A small CTC audio transcriber, trained from scratch.
Model: arch transformer, layers 16.
Training: 10100 steps, batches of 384.
Data: trained on short read English sentences (LibriTTS-R), 26041 training examples, 148.9 epochs.
Rows from block 3 of a small CTC audio transcriber, named by matrix and row number. Rows with one number belong to one neuron. Each number is 128 + 32 x the weight over its row's rms, rounded and kept within 0 to 255. All counts start at 0. After the name is the row's rms in percent of the matrix's.
After each neuron's rows are labels from the 100 clips, of 14848, where the neuron reaches its largest size: "top examples" is what is common among them. Only what is clearly more common there than usual is listed. The data: short read English sentences (LibriTTS-R).
# gate: MLP gate (model.blocks.3.mlp.gate.weight, 384x128), inputs 86-127
# fc1: MLP up (model.blocks.3.mlp.fc1.weight, 384x128), inputs 86-127
# fc2: MLP down (model.blocks.3.mlp.fc2.weight, 128x384, transposed), outputs 86-127

gate.274 100 [126 146 177 133 129 179 154 157 115 174 139 114 183  84  92 167 149  56 159  83 118 123 168 131 110 126 153 146 157 114  81 132 129 138 141 133  88 142 112 143 128 120]
fc1.274 099 [110 173 108 137 130 130 165 154 121  99 115 106 143  79 109 160  97 125 130 167 104  77 141 141 125 112 167 107 135 166  91 165 121  96 127 165 140 170 136  98 129 136]
fc2.274 100 [116 168  96 173  81  82 104 142 154  89 126 142 194 162 123 139 128  63  96  97 160 161 134  70 139 154  80 155 169 108 123 141 139 119 191 165 120 118  90 146 116 133]
top examples: voice: male

gate.276 107 [ 69 114 152 138 130 160 170 135 153 162 129 103 100 117 110 130 103 159  49 145  73 184 134 136  37 160 160 184 147  99 131 136 116 132 124 199 154 144 131 121 116 136]
fc1.276 105 [156 121 143  88 137  62 118  93 146 138 101 100 156 123  98 106  89 108 127 180 131 140 136 118 149  40 134 186 130 163 104 152 173 168 164 178 111  63 110 126 116 125]
fc2.276 104 [ 93 141  60 195  85 120 119  90 146 133 167 127 133 172 118  51 148 115 112 115  89 155 150 165 155 114 164 106 178 118 161  64 197 139 122  92 128  98 139 125 123  51]
top examples: the word "not"

gate.131 097 [128 132 147 136 104  92  79 135 141 164 140 138 149 106 137  89  68 194 132  93 155  94  97 172 146 148 137 121 125 124 149 179 106  68 150 100 103 163 127 115 170 170]
fc1.131 097 [144 123 186 144 188 138 159  96 115  91 155 116 126 138 152 113  66 117 161 126  97 142 168  97 113 140 141 101 108 136 193  82 121 129  95 179 151 143 104  64  98 102]
fc2.131 097 [ 57  85 151  70 142  98 129 102 108 185 163 116  55 168 195 124 168 117 160 145  75 150 104 184 138 100 152 124 134  97 166 126 101 153  71 149  93 111 124 112 173 140]
top examples: the word "the"; the word "said"

gate.79 104 [148  96 103 131 160 145 123 167  79 122 192  91 135 153 184 159  65 139 117 189 128 146 120 111 138 171 147 125 249 137 153 162 147 152 155 153  74 121 118 177 114 145]
fc1.79 098 [113 218  70 116 136 186 108  82 155 101 124 157 144  36 104 115 109 106  88 111 127 113  85 153  79 168 130 180 155 109 120 134 104 140 103 156 147  79  85 139 119 150]
fc2.79 102 [103 135 154 130  82 144  75  75 196 148 107 125  91 121  78 154 113  81 159 131  87 105 144 109 118  98 115 146  95 189 185 177 164 136 138 136 128 192 132 145  62 140]
top examples: the word "i"

gate.168 099 [ 98  92 194 148 125 134 149 100 135 151 138 127  85 127 123 105 129  79  73 127 100 182 122  97  67 144 187 127 173 165 116 104 146 108 100 150  78 129 173  99 104 151]
fc1.168 099 [193 109 182 151 169 193 165 178 104 135 110 103  95 127 216 113 102 161 146 153  93 151 154 123 166 139 151 133 169 135 140 117 124 117  96 132 154 133  65 177 133 155]
fc2.168 097 [ 77 131 130 101  78 131 122 181 141 145  98  85 134 205 110 169 105  92 154 164 137 118 142 119 165 137 176 131  95 134 114 173  56  91 137 143  87 112 116 167 115 115]
top examples: the word "i"

gate.70 100 [107 181 101 139 135 152 149 142 137 140  96  81  70 126 144 173 127 137  84  86 179  84 129 138 137 134 170 113 133 164  87 105 100 158  89  80 161 147 116 116 123  84]
fc1.70 103 [134 168 147 135 166  96 196 145 136 162 130 135 134 159 126 130 127 129 123  77 126 120 161 160 153 103 137 103 154 105 149 108 115 156 106 182 113  79 255 100 160 126]
fc2.70 102 [160  87  84  88  83 181  43 131 179 170 105 139 122  87 137  96 175 135 194 131 101 128 160 154 148 132 110 163  85 115 134 127 117 116 102 124 116 131  87 233 181  92]
top examples: voice: female

gate.179 107 [122 115  92 155 196 214 146 148 165 155 161  96 117 106 110 153  81 179  87 132 117 153 123 118  59 129 146 162 170 146 119 131 131  89 139 119 111  68  86 197  80 146]
fc1.179 105 [155 148  74 117  60 124 146  98 134 165 122 148 134 149 132 116 100 148 119 123  98 129 130 226 117 128  84 123 114 149 107 141 157  82  80 118 130 127 145 190 118  59]
fc2.179 104 [ 98 105 113  97 119 118  69 141 105  82 206 103  74 139 143 167 157 136 115  89 106 133  92 130 146 119 111 165 142  98 128 130 144 154  92 133 154 142 146 112 151  75]
top examples: the word "i"

gate.90 103 [116  79 135  82 158  51  55 135 118  54 154 111 158  50 119 164 140 158  98 164 148 181 113 131 136 170 175 149 119 160  90 148 117 121 134  97  99 189 129 145 147  79]
fc1.90 101 [144 160 157 199  85 129  94 141 101  72 121  98 131 116 113 178 125 152  93 133  90 136 101 176 111 153 157  88 120 191 128  83 134 120 133 193 104 163  88  88 139  64]
fc2.90 100 [163 140 144  90  91  61 145 128 127 176 138 132 120 129 149 131 100 122  99 163 151 189 141 128 145 160 168 143 196 112 131 164 129 143 117 185 193 125 134  98  86 168]
top examples: the word "he"

gate.220 103 [ 97  99  94 157 164 102  91 150 159 132 134 105  75  89 128 142 111 113 155 152  95 131 136 161 131 164 170 180 154  90 198 150  60 104 175 136  74 117 113 138 149  96]
fc1.220 106 [ 66  81 106 102  99  89 103 169 100 127 120 164 147 113  99 130 114 111 135 109  65 142 136 142 143 183 113 168 125 220 139 128 129 148 104 130 146 116 103 182 117  77]
fc2.220 106 [134  97 125  70 144 100  99  78 133 153 146 147 127 170 165 155  99 105 125 174 156 125 124 129   0 117 121 138  88 139 124 144  82 143 174  70 113 112 154  50 144 145]
top examples: the word "my"

gate.31 106 [ 82 150 136 113 113 138 207 132 179 138 148  95  76 127 153 117 120 146 106 210 166 174 116 123 138 121 105 151 172 149 139 184 136 174 212 155 102 132  74  98 137 121]
fc1.31 108 [181 219 114 146  92 135 121 140 144 113 122 170 143 194 156 154 114  99 120 144 158 103 156 150 153 144 150 170 109 132 132 168  94 123 117 108 159 102 138 103 126  52]
fc2.31 108 [ 57 144 151 121 152 131 129 159  74  28 147 119 130 144 115 151 101  91 170 137 123 185 121 184 150  72 158 119 140 105  53 138 127  78 149 125  93 124 153 146 140 141]
top examples: the word "no"

gate.42 098 [155 115 119 121 143 159  99 107 142 171 172 158 104  87 123 171 117 134  88 147 104 135 101 123 103  95 149 131 147 133 109 133  82 165 163 109 111 117  83 212 167 188]
fc1.42 094 [121 130 125  85 142 123 105 127 135 172 105 148 166  76  99 164  55 121 148 138 177  68 179  90 133 134 166 125 131  86 117 118 166 167 103 116 133 173 139 177 105 132]
fc2.42 094 [113  84 124 122 118 135  87 151 164  94 123 104 123 172 133 145 193  95 109 135 118  97  57 206 126 133  88 134 133 112 160 158  72 108 126 171 177 184 124  79 115 139]
top examples: the word "me"

gate.118 104 [135 155  85 103 147 182 114  98 158 135 104 104  92 106 108 115  38 148 175 122 148 125 129 130 122 166  96 119  86  96 135 117 156 139 113 127 163  63 161 155 116  86]
fc1.118 104 [113 134 145 102 131 107 141  90  92  74  92 156 128 151 140 133 184 151 130 148 167 124  88 117 149 126 141 152  65 152  48 160 155 103 122 198 183 100 145 157 104  95]
fc2.118 103 [129 123  62 208 121 219 139 143 100 129 137 180 113  92 145 158 144  88 145  77  92 126 103 141 156 124  64 138  90 141 140 104 124 134 111 127 172  99 130 190 114 103]
top examples: the word "he"; the word "was"

gate.350 103 [129  94  94 170 166  87 118 150 134 138 121 135 143 122 106 118 129 186 146 114 177 177 107 206 151 103 135 139 114 134 146 117  96 129  96 105  66 153 166  93 123  92]
fc1.350 098 [135 117 167  74 145 127 134 158 162 144 199 119 136  92 113 174 162 113 106 159 163 156  86 157  52  85  87  81 114 157 128 118 148 124 139 129 142  68  81 162 156 111]
fc2.350 099 [121 116 108 117 212 123 117  75 143 127  90 174 147 109 112 144 118 130  74 130  98 141 188 119 174  95 144  81 109 175  99  81 101 123 187 143 125 151 106 141 125  90]
top examples: the word "not"

gate.319 097 [158 104 116 117 113 199 131 138 163 117 101 108 109  68 114 106 172 163 141 118 129 141  83 115 166 146 103 133  98 168  83  96 134  78 125  66 134  61 151 101 102 184]
fc1.319 099 [154  27 101 120  73 127 127 136 142 129 119  82  96 109 145 154  88 176 170  60 124 129  70 142 101 101 133 173 135 131 118 119  81 167 170 142 119 134 170 133 143 130]
fc2.319 098 [162 164 125 195 169 148 128 149 155 167 124  78 135  91 123 103 117 173 134 132 121  67 126 126 103 115 104  95 137 128 125 187 164  62 126  98 108 120 105 170  80 129]
top examples: the word "the"

gate.25 101 [131 146 121 176  47 165 117 166 136  85 135 104 121 112 107 139  86 112 153 184 177 124  98 128 163 166 122 153 105 135 144 151 155 108 161  98 159  93 122 168 129 131]
fc1.25 098 [100 173 166 101  88 128 123 122 119 168 100 121 151 113 137 172 128  83  71 143 117 122 104  92 145 142 104 120  52 164 110 165 127 153 111 134  56 131 182 124 163 127]
fc2.25 098 [164 175 190  89 144  83 192 105  65  75 103 144 110 159 172 150 160 128 114 115 127 143 144 128 134 126 139  68 113  86 140 117 164 160 157 119 111 145  62 107 148  73]
top examples: the word "you"; the word "he"

gate.232 102 [192 138  91 107 153 154 149 134 129 130 140 175 161  99 113 122  72 110  83  79  64 138 104 116 147 189 188 160 134 137 100 121 136 145 126 113 116 145 136  98 120 124]
fc1.232 098 [104 110 101  85 132 105  44 111 162 176 127 160 117 117 119 121  76 109 101 147 176 151  87 151  80 122  69 135 114 164  87 117 155  93 132 122 119 112 101 141 100 109]
fc2.232 103 [166 143 110 142 105 151 148 213 130 167  99  99 135 152 217 111 111 158 146 126  33 121 152 106 126 158 115 115 111  79 189 115 137 128 131  95 171 109 158 191 181 155]
top examples: the word "you"

gate.124 094 [141 112 150 175 121 147 115 149 137 131 118 145  69 116 131  77 145 132 149 161 112 107 151 155 110 141 153 154 126 200  94 196 111  98 139 173 123 124  37 147 111 148]
fc1.124 099 [139  82 107 126 140  43 104  93 106 134 186 122 172  95 125 174 164 164 147 116 101 136 184 129 153 150 132 132  63 158 196 115 150 123 141 152 119 168 149 118 116 106]
fc2.124 098 [ 68 132  95  95  92 154 167 147 127 156 114  87 131 138  73 109 143 104 112 132 156 123  80  90 154 121 151 102 238 140 104 118 130 103  71 116 152 138  98 144 127 177]
top examples: the word "i"

gate.366 104 [135 109 103 153 163 125 186 157 153 144 137  68 131 117 136 116  83 122 129 109 197 163 135  85 102  86 157 123 144 123  73 134 136 152 145 150 114 107 126 163 147 129]
fc1.366 105 [118  96 138 113 129 151 146 177 118 114  98 146 174 144 120  96 209  94 143  94 126  96  68 159 144 108 138  63 113 152 100 126 144 114  52 136 165 171  91  75 155 119]
fc2.366 107 [136 136 174 170 100  85 130 123 115 176 129 148  91  99 153 154 143 161 128 126  69  91 103 121 104 173 162 116 114 118 142 141 115 138 140 142  95 140 151  51 157  96]
top examples: the word "me"

gate.185 099 [ 72 137  74 111 160 125 155 149 110 163 116  92 113 113  74 152 100 154 131 157  87 223 126 173 142 122 108 147 150 118 148 143 156 142 193 125 122  90 151 148 138 125]
fc1.185 101 [105 125 149 145  98 149 140 160 171 170 146 149 159 111 112 121 123  91 147 176  78 145 124 139  79 149 111 151  98 133 122 160  54 149 142  99 104  90  80 194 144  73]
fc2.185 096 [ 61 153 176  62 143  72 144  92 177 114 121 161 102 182 120 178 176  57 133 104 114 128 112 152  97 133 107 128  62  89 125 104 158 163 113 148 152 118 112 107 110 189]
top examples: the word "was"

gate.138 098 [ 97  83 140  98 165  99 153 177 103 133 142 119  91  97 121 148  90 172 152 121 114  95 155 184 139 150 151 101 198 140 179  63 110  69 211 180  92 115 130 120 182  92]
fc1.138 094 [116 114 188  88 117 135 152 139  91 135 104 129 163 133  91  91 149 119 159  75 121 140 109 123 118 109  85 149 126 152  84  68 127 122 105 125  90 180  93 115  97 161]
fc2.138 094 [ 45 139 159 120 121 100 195  88 100  36 121 148  88 107 139 137 160 136 154 136 138 111 111 153 127 133 158 102 101 136 130  76 115 122 132 180 117 119 162 103 114 148]
top examples: voice: male

gate.252 095 [142 178 110 123 191 146  72 113 157 148 111 152 143 111  98 139 122 121 146 104 129 140 186 153  65 116 162 124 143 146 139 149 103 175 129 111 122 116 155 143  89 173]
fc1.252 100 [141 107 140 138 181  94  87 100 106 114 142 131 165 130 142 102 153 112  86 132 192 109 141 126 136 157 115 161 192 137 133 161 103 144 142  50 136 140 105 117 154 105]
fc2.252 099 [149 170 131 180 111 104  96  98 168 150 168 178 182 108 112 180 161 139 116 103  51  94 187 114 159 145  68 131 124 131  95 133 136 138 120 140 134 155 105 194 106 131]
top examples: voice: female

gate.68 097 [152 157 136 124  94 122  75 130 176 144 191 117 119 166 135 162  96  90 103  57 164 149 103 116 114 140 144 176  88 115 160 127  75 121 177 151 142 113 124 141 170 112]
fc1.68 097 [133 114 153 155 116 161 143 113 169  87 109 143 134 173 157 119 153 165 111 143 146  57 117 126 144 137 133 132 160  75 130 148 105 130 126 177 120 150 158  55 135 101]
fc2.68 097 [158 124 129 118 117 161 166 165  98 158 129  89 155 130 102 101 130 122  96 157 164 157 149 123 133 127 201 126 106 131 110 173 110 194 124 154 152 122 124 194 169  78]
top examples: voice: female

gate.7 104 [130 151 127 126 179 170 131  97 144 127 119 101  75  97 155 105  81 121  80 209 167 108  95 145 160 148 129 111 108 127 193 158 139 123 115 119 119 116 133 105 118  92]
fc1.7 102 [106  84 123 123 118 108 147  69 114 176 140 142 135  99 193  75 136 117 132 116 101  77 126 128 155 158  91 159 124 134  87 122 144  99 183 110 141 169 125 184  64  89]
fc2.7 103 [ 76 148 169 107 105 137  88 141 149 183 132 132  96 173  92 156  93  97 106 127 183 124  87 135 119 120 166  91 106 133 144 160 101 123 159 160 135 179 161 102 117 130]
top examples: voice: female

gate.353 110 [ 89 150  86 179 109 152 145 119 120 160 145 104 149 132 119 135  81 162 177 160  82 122  97 166 105 122 125 106 141 132 119 122 117  37 101 212  90 132 134 184 156 109]
fc1.353 110 [ 89 144 131 193 113 118 144 114 109 108 180 121 127 104  89 149 130 131 147 124 168 126 142  99 122 111 115 112 153 115 109  75 114  94 120 117  80 134 120 148  33 148]
fc2.353 114 [166  99  97  76 202  86  95 101 180 108 150 114 152 140 122 109 154 128 150 132 151 174 149 167 148 128 147 159 134 121 163 155 145 151 155  69 162 146  94 155 173  72]
top examples: voice: male

gate.269 096 [ 78  95 153  88 149 184  74  85 129 148  52 120  77 108 172  73 132 201 163 175 136 151 141 126 137 130 129 153 155 120 135  86 115  79  87 128 156 121  98 110 174 189]
fc1.269 097 [155 130 138 101 146 145 190 120 116  97  86 128 150 157 186  92  80 160 125 197 156 140 172 112  93 107 124  88 105 155  87 111 165 126 178 148 121 178 138 147 123  80]
fc2.269 099 [151 119  80 143 139 162 128 174 101 103 109 153 150 158  77 165 104 156 110 120 131 131 178 140 117  83 116 126 113 152 175 153 115  35 126 122 136  88 113 151 192  79]
top examples: the word "was"

gate.278 099 [184 136 145 101 119 155 110 118 145 167 137 137 150  29 130 179 158 175 129  77 127 153  99 134 140 101 110 140 102 119 104 157 116 117 135 109 132  96 102 139 187 111]
fc1.278 101 [105 114 110 110 191  58 196 144  62 203 146 153 136 103 142  88 128 121 141 156 129 143 116 111 154  68 112 161 128 199  93 106 164  70 118 119  78 106  40 134  92 167]
fc2.278 098 [131  75 143 164 135 127 128 151 113 151 109  97 102 137  88 106  95 127 123  70 105 113 166 125 109 149 152 145  80 102 138 103  78 141 155 106 160 147  99 149  77 116]
top examples: the word "he"

gate.186 100 [111 106 139 103 150 122 105 149 101 113 128 118 156 145  67 127 106 121 146 102  72  92 107 130 119 190 182 131 120 113 108  99 144 129 152 175 128 109  68 179 142 122]
fc1.186 104 [124 148 156 145 204 120 120 150 186  90 107 110 107 128  93 149 109 166 116 107 118 116 179  84 111 128 170  78 180 118 115 145 155 157 106 132 194  83 128 117 168 142]
fc2.186 100 [125 129 133 147  62  93 156 205 135 114 162 105 117  80 154 218 131 157  91 125 133 194 183 162 145 127  98 155 119 141 104 138 148  81 135 130 130  81 108 173  54  87]
top examples: voice: male

gate.242 102 [143 150 146  71 175  96  95 148 139  87 106 147 105  95  98 130 165 102 110 123 167 139 122 131 115 162 154 168 129 143 115 103 107 136 146  99 111 194  95 161 112 109]
fc1.242 099 [156  90 179 162 127 166 120 118 187 128 187  94 145 162  90 108 167 164 109 105 120 125 118 122 199 119 123 150 116  84 110  84 133 182 149 102 171 117 127 153 113  18]
fc2.242 099 [121 118 115 148  99  80 121  74 134 116 100 200 148 144   9 172 147 166 142 108 164  79 158 137 122 132  99 104 121 131 153 134  89  75 156 153  81 117 147 116 173 178]
top examples: voice: female; the word "you"

gate.315 101 [119  74 123  80 121 103 125 142 132 105 163  95 108 101  79 130 127 125  91 110 192  98 125 153 144 183 152 148 125 169 201  94  53 135 138 127 140 171 178 165 155 158]
fc1.315 102 [158 109  84  90  90 114 120 110 130 126 142  79 128 129 139 143 117 101  42 154 184 119  63  85 118 123 158 150 131 114 100 107 190 113 153 158  95 132 142 146 151 114]
fc2.315 098 [ 89  99 144  89 153 137 117 152 132 112 133 127  73 144  77 158 111 112 123 157 176 138 165 131 149 129 109  57 105 125 147  60 106 129 122 107 159 137 122 144  86 112]
top examples: voice: male

gate.109 097 [191 117  96  96 122  81 111 133 151 162 109  75 181 143 164 112  59 206  85  95 102 144 141 105 160 166 149 151 149 123  79 127 138  68 136 152  95 129  84 120 173 144]
fc1.109 097 [ 93 146 136 125 141 135 134 127  13 171 140  99 108 147  92 113  46 135  94 139  96 129 136  68 141  72 103 160  67 123  80 174  93 145  70 106 146 110 134 173  89 116]
fc2.109 098 [119 138  88 208 141 159 140 125 147  65 171  96 114 124 162 115  61 140 120 120 124 172 109  84 103 117 143 167 153 159 120  44 126  48 154  55 150 117 135  88 163 113]
top examples: voice: male

gate.125 104 [100 123 230 113 124 183 147 167 162 128  87 150 143  90 120 143 166 145 133 189 141 118  96  92  58 129 130 154 106 120 139 140 109  97 118 177  73 117 133 100 148  93]
fc1.125 104 [137 107 112 156  95  62 147 179  91 105 142 137 170 142 141 151 140 104 159 165 106 137 153 131  87 144 127 156 150 136  76 130 177 130 169 108 153 112 136 126  93  79]
fc2.125 102 [177 142 144  97  98 148 152 150 117 102  69  84 143 129 114 119  93  76 103 110 119 130 112 208 145 132 113  98 105 118 143 145 183 185 158 129 170 104 124 121 142 129]
top examples: the word "you"

gate.126 095 [ 96 140 198 147 117 109 114 132  58 162 154 168 162 151 101 131 102 141 206 176 144  91 134  53 104 173 196 136 131  85 165 119  66  99 157 172 126 110 172 140 113  99]
fc1.126 103 [124 128 132  61 176 110  84 114 119 122 134 120 108 103 114 149 117 101 109 139  86 164 130 124  53  46 117 111  51 173 125 176  97 126 133  76 161 131 115 190 121 109]
fc2.126 099 [117 118 100  86 105 123 177 146 133 135 151  79 154 109 147 105 134 131 100 164  89 157 124 105  86 114 104  87 110  68 124 157 148 103 134 131 100 155 110 134 163 106]
top examples: voice: male

gate.140 101 [189 112 153 123  92 141 157 101 123  67  72 135 157 114 194 118 158 145 131 161 122 136 136 143  77 142 181 116 140  83 146 210 155 143 127 152 157  72  77 126 123 115]
fc1.140 096 [150  41 155  71 154 151 135 109  78 126 116 108 100 104 108 140 101 183 132 106 140 126 143  89 136 131 130 117  97 116 105 121 135 175 129 142  97 180 119 129 159 117]
fc2.140 096 [141 197 170 133 113 167  90 134 139  68 162 168 164 141 167  95 167 126 157 123 169 136 141 154 138 116 107 107 149 128 101 162  83 161 132 183 153 106  99  85 131  97]
top examples: the word "is"

gate.194 095 [136 116 148 125 155 169 104 134 134  56 129 192 120  87 101 108  97  93  96 196 128 146  51  92 153 153 133 149 124 139 143 117  97 138 153 145  95 184 162 117 129 152]
fc1.194 100 [ 83 114 135 165  44 137 114 145 163 126 141 142 140  78 130 181 128  94 140 105  72 108 164 124 161 115 107 120 126 128 117 157 126  89 131 128 114  86 172 162 128 126]
fc2.194 097 [153 121 108 163 177  65 146  76 158 154 143 108 150 114 106  68  97 192 146 218 219 166  98 179 152 123 130  99  85 142 139 100  99 153 140 139  98  98  86  46 186 124]
top examples: the word "was"

gate.4 101 [ 96  99 126 134 132 168 129 139 141 105 157 132 121 134 148 219 183  80 170  59 200 121 101 183  87 144 111 113 161 187 113 169 166 148 139 111 167 130 107 211 119  84]
fc1.4 102 [129 174 102 139 156 110 149 101 141 153 167 138 101 137 125 145 106 134  70 144  79 155 154 157 120 132 148 144  77 135 141 125  66 133 165 115 179 135 114 165 103  90]
fc2.4 101 [147  34 153 139 127 158 111 134  95 136 110  90 101 150 136 131 161 147 145 178 105 130 129 164 107  92 106 132 135  98 102 100 117 148 170 118 116 135 147 102 119 180]
top examples: the word "the"

gate.19 095 [148 114 150 102 170 156  77 181 167  81 145 130 128 114  87 105 117 111 140 119 108 195 150 119 142 185 117 175  82 139 147 161 105 138  95 179 154  96 146 101 139 120]
fc1.19 099 [101  94 134 116 147 113 131 151 101 118 175 167 113 146 130 148 130 165 138 118 135 163 105 158  66  76 131 132 125 193  89 159 126 170 152  13 136 141 149 165 121 120]
fc2.19 098 [185 176 142  80 133 139 144 137 118 126 144 114 165 113 119 109 144 103 128 160 114 189 119 102 170 131 164 123  94 139  88 105  62 120 134 172 163 122 148  73 111 154]
top examples: voice: female

gate.383 105 [ 85 153 202 189 144 139 147 144 114 120  95  60 176 159 146 135 116  96 140 147 116 104 144 141 106 139 136 128 175  87 135 173 108 148 117  83 101 118 130 109  91 124]
fc1.383 103 [ 91 142  91  97 100 139 139 128 171 140 100  81 149 107  84 143 142 100 121  93 165 183  57  58 156 137  76 128 120 157 125 110 155 134  90 115 135 122 151 202 138 200]
fc2.383 102 [124 118 108 102  90  52 129 177 159 184 103 137 138 171 174 155 205 122 141 102 128 166 179  62  87 183 124 112 153 134 163 132 117 142 153 109 174 127 113 107 134 107]
top examples: voice: female

gate.0 099 [112 146 121 160 136 125 154 107 163 107 114 128 141 138 105 146 100  95 109 125 126 146  68 155 130 127 130 168 137 109 142 126 157 125 103 101 146 168 134  60 121 111]
fc1.0 099 [138 145 165  70 156 107 158 184 142 118 132  99 139  70 101 118 175  85 107 137 154 149 121 154 144 154 135  69 120 142 112 139 132 140  91 148  86 126 120  61 164 130]
fc2.0 102 [ 68 119 126 112  41 150 132 138 111 130 158 125 162 135 131 155 115 116 105 137 139  89 107 144 128 112  98 171 158 130 153 115 116 130 150 115 191  97 137 115  80  91]
top examples: the word "was"

gate.69 094 [148 152 132 128 148 171 127 135 132 120 180 108  96 168 155 132  61 123 101 159 114 111 129 146  52 128 107 114 144 128 132 173 110 149 122 200 135 140 110  83 137  70]
fc1.69 094 [127 122 156  92 205 149 151 118  95 163 151 170 133  99 172 134 165 116  96  91 166 163 163 104  78 163  98 118 163 105 121 156 164 118 140 158 109 179  70 155 182  81]
fc2.69 094 [112 139 185 180  90 137  76 114 146  51 133 156 106 169  82 155 101 184 146 136 134 120  95 124  86  32  97 118 115  92 111  88 156 117 110 175 103  67 114 119 109 138]
top examples: the word "said"

gate.128 097 [136 142 146 121 136  46 138 122 117 151  96 117 113 100 144 181 107 126 122 145 115 135 155 172 141 109 140 111 129 100  88 134 183 112 122 113 149 100 168 150 108  85]
fc1.128 099 [169 175 135  92 207 109 170 127 132 130 111  78 198 206 153 125 157 135 208 116 149 167 143 134 166 146 145 104  91  60  76 136 113 175 105 167 136 130 172  91  70 113]
fc2.128 097 [ 92  69  97 170  84 146 146 138 160 122 204 166 151 161  92 141 133 154 148 173 157 117 153 101 141 135 173 178 130 125 121 130  80 104 144 163 136 127 113 153 168 202]
top examples: the word "what"

gate.349 101 [126 149 112 180 157 148 160 160 176 148 123  96 102 119 157 196 113 108  38 167  92 117 121 131 139  84 172 139 180 115  99 102 130 106  96 163 151 165  55 111 128 124]
fc1.349 101 [113 102 110 160 130 174 127  16 172 115 127 131 110 128 114 108 154 144  62 127 164  65 104  96 118 105 146  93 145 107 145 147 115 117 131 154 150 146  78 185 176 168]
fc2.349 100 [123 120 127  67 112  76 126 119 120  82  98 148 116  90 105 123 119 149 200  81  50 140  95 111 114 183 103 127  97  83  54 132 125 149 110 228 114 126 101 187 127 124]
top examples: the word "i"

gate.205 099 [ 65  98 121  72 134 148 139  95 109 109 171 116 165 133 138 168  71 134 121 133 112 106 129 188  83 161 130 136 120 155 168 117 136  71 142  94  59 133 114 125  33 107]
fc1.205 098 [111 133 150 138  79  92  81  84 176 154 107  85 135 102 211  74 127  98  89 103 150 159 138  87 108 109 174 131 136 140 174 129  69 137 108 106 106 117 144 183 121 189]
fc2.205 098 [197 116 105 137 112 150  97 162 149  96  92 143 146 142  83 168 146 141 128  78 122 105 122 149 125 144  95 161 132  65 121 110 143 105 120 154 187 163 122 117 169 110]
top examples: the word "was"

gate.94 100 [230 141  93 107 109 177 150 138 125 103  96 150 138 108  95 145 124 112 141  68 154 139 141 140 107 149 145 128  96  81 112 114 144 141 117  85 151 178  71 133 128 145]
fc1.94 091 [147 148 117 170 105  98 129 153 104 124 120 160 145 110 171 102 112  90 104 118 158 165 181 127 163 130 147  55 144 184 162 135 117 121 112 125 160  79 130 130  72 146]
fc2.94 098 [143 179 156 155 126 191 168  51  94  85 163 111  92 153  98 170 147 141 134 156 144 161 136 125  64 130 129  77  78 148 198 132 126  69 162  96 131 140 178  68 105  88]
top examples: the word "he"

gate.367 099 [ 95 127  87  59 111 133 145 122 170 140 162  82 158 108 158 101 131  79  96 126 120 128 135 170 134 143 149 149 112 172 168 132 134 132 166 110  70  66 182 160 108 109]
fc1.367 096 [147  81 101 120 132  57 133 150 145 130 138  56  80 153 108  67 117 112 106 103 177  76 134  94 131  75 125  94 169 127 165 125  86 126 165 103 165 141 158 105 123 124]
fc2.367 100 [146 131 111  98 151 117 153  73 137  83 105 115 120 125 112 163  79 136 161 163 125 147 181  62 101 137 161 147 199 146 100 154 155  59 127 127 148  97 104 123 137 154]
top examples: the word "well"

gate.279 105 [100 108 161 140 179 212 124 112 158 186 130 182  87 145  79 126  76  93 134 140 146 109 133 111 115  93 166 164 114 120  91 110 110 120  78 133  90 148 121 116 101  67]
fc1.279 106 [214 139 146 174 180 147 131 147 127  75 114 139 131  86 156  85 115 148  46  98 169  92  80 128 165 126 142 170 146 115 138 125 109 103 134 131 156 136  64 127 124 106]
fc2.279 105 [112  74 121 171  79 139 188 141 108  93 109 131 104 123 113 112 138 156 137 176 131 141 153 122 115 133 148 182  51  55 121 144 126 158  81 106  46 127 121 116 142 146]
top examples: the word "said"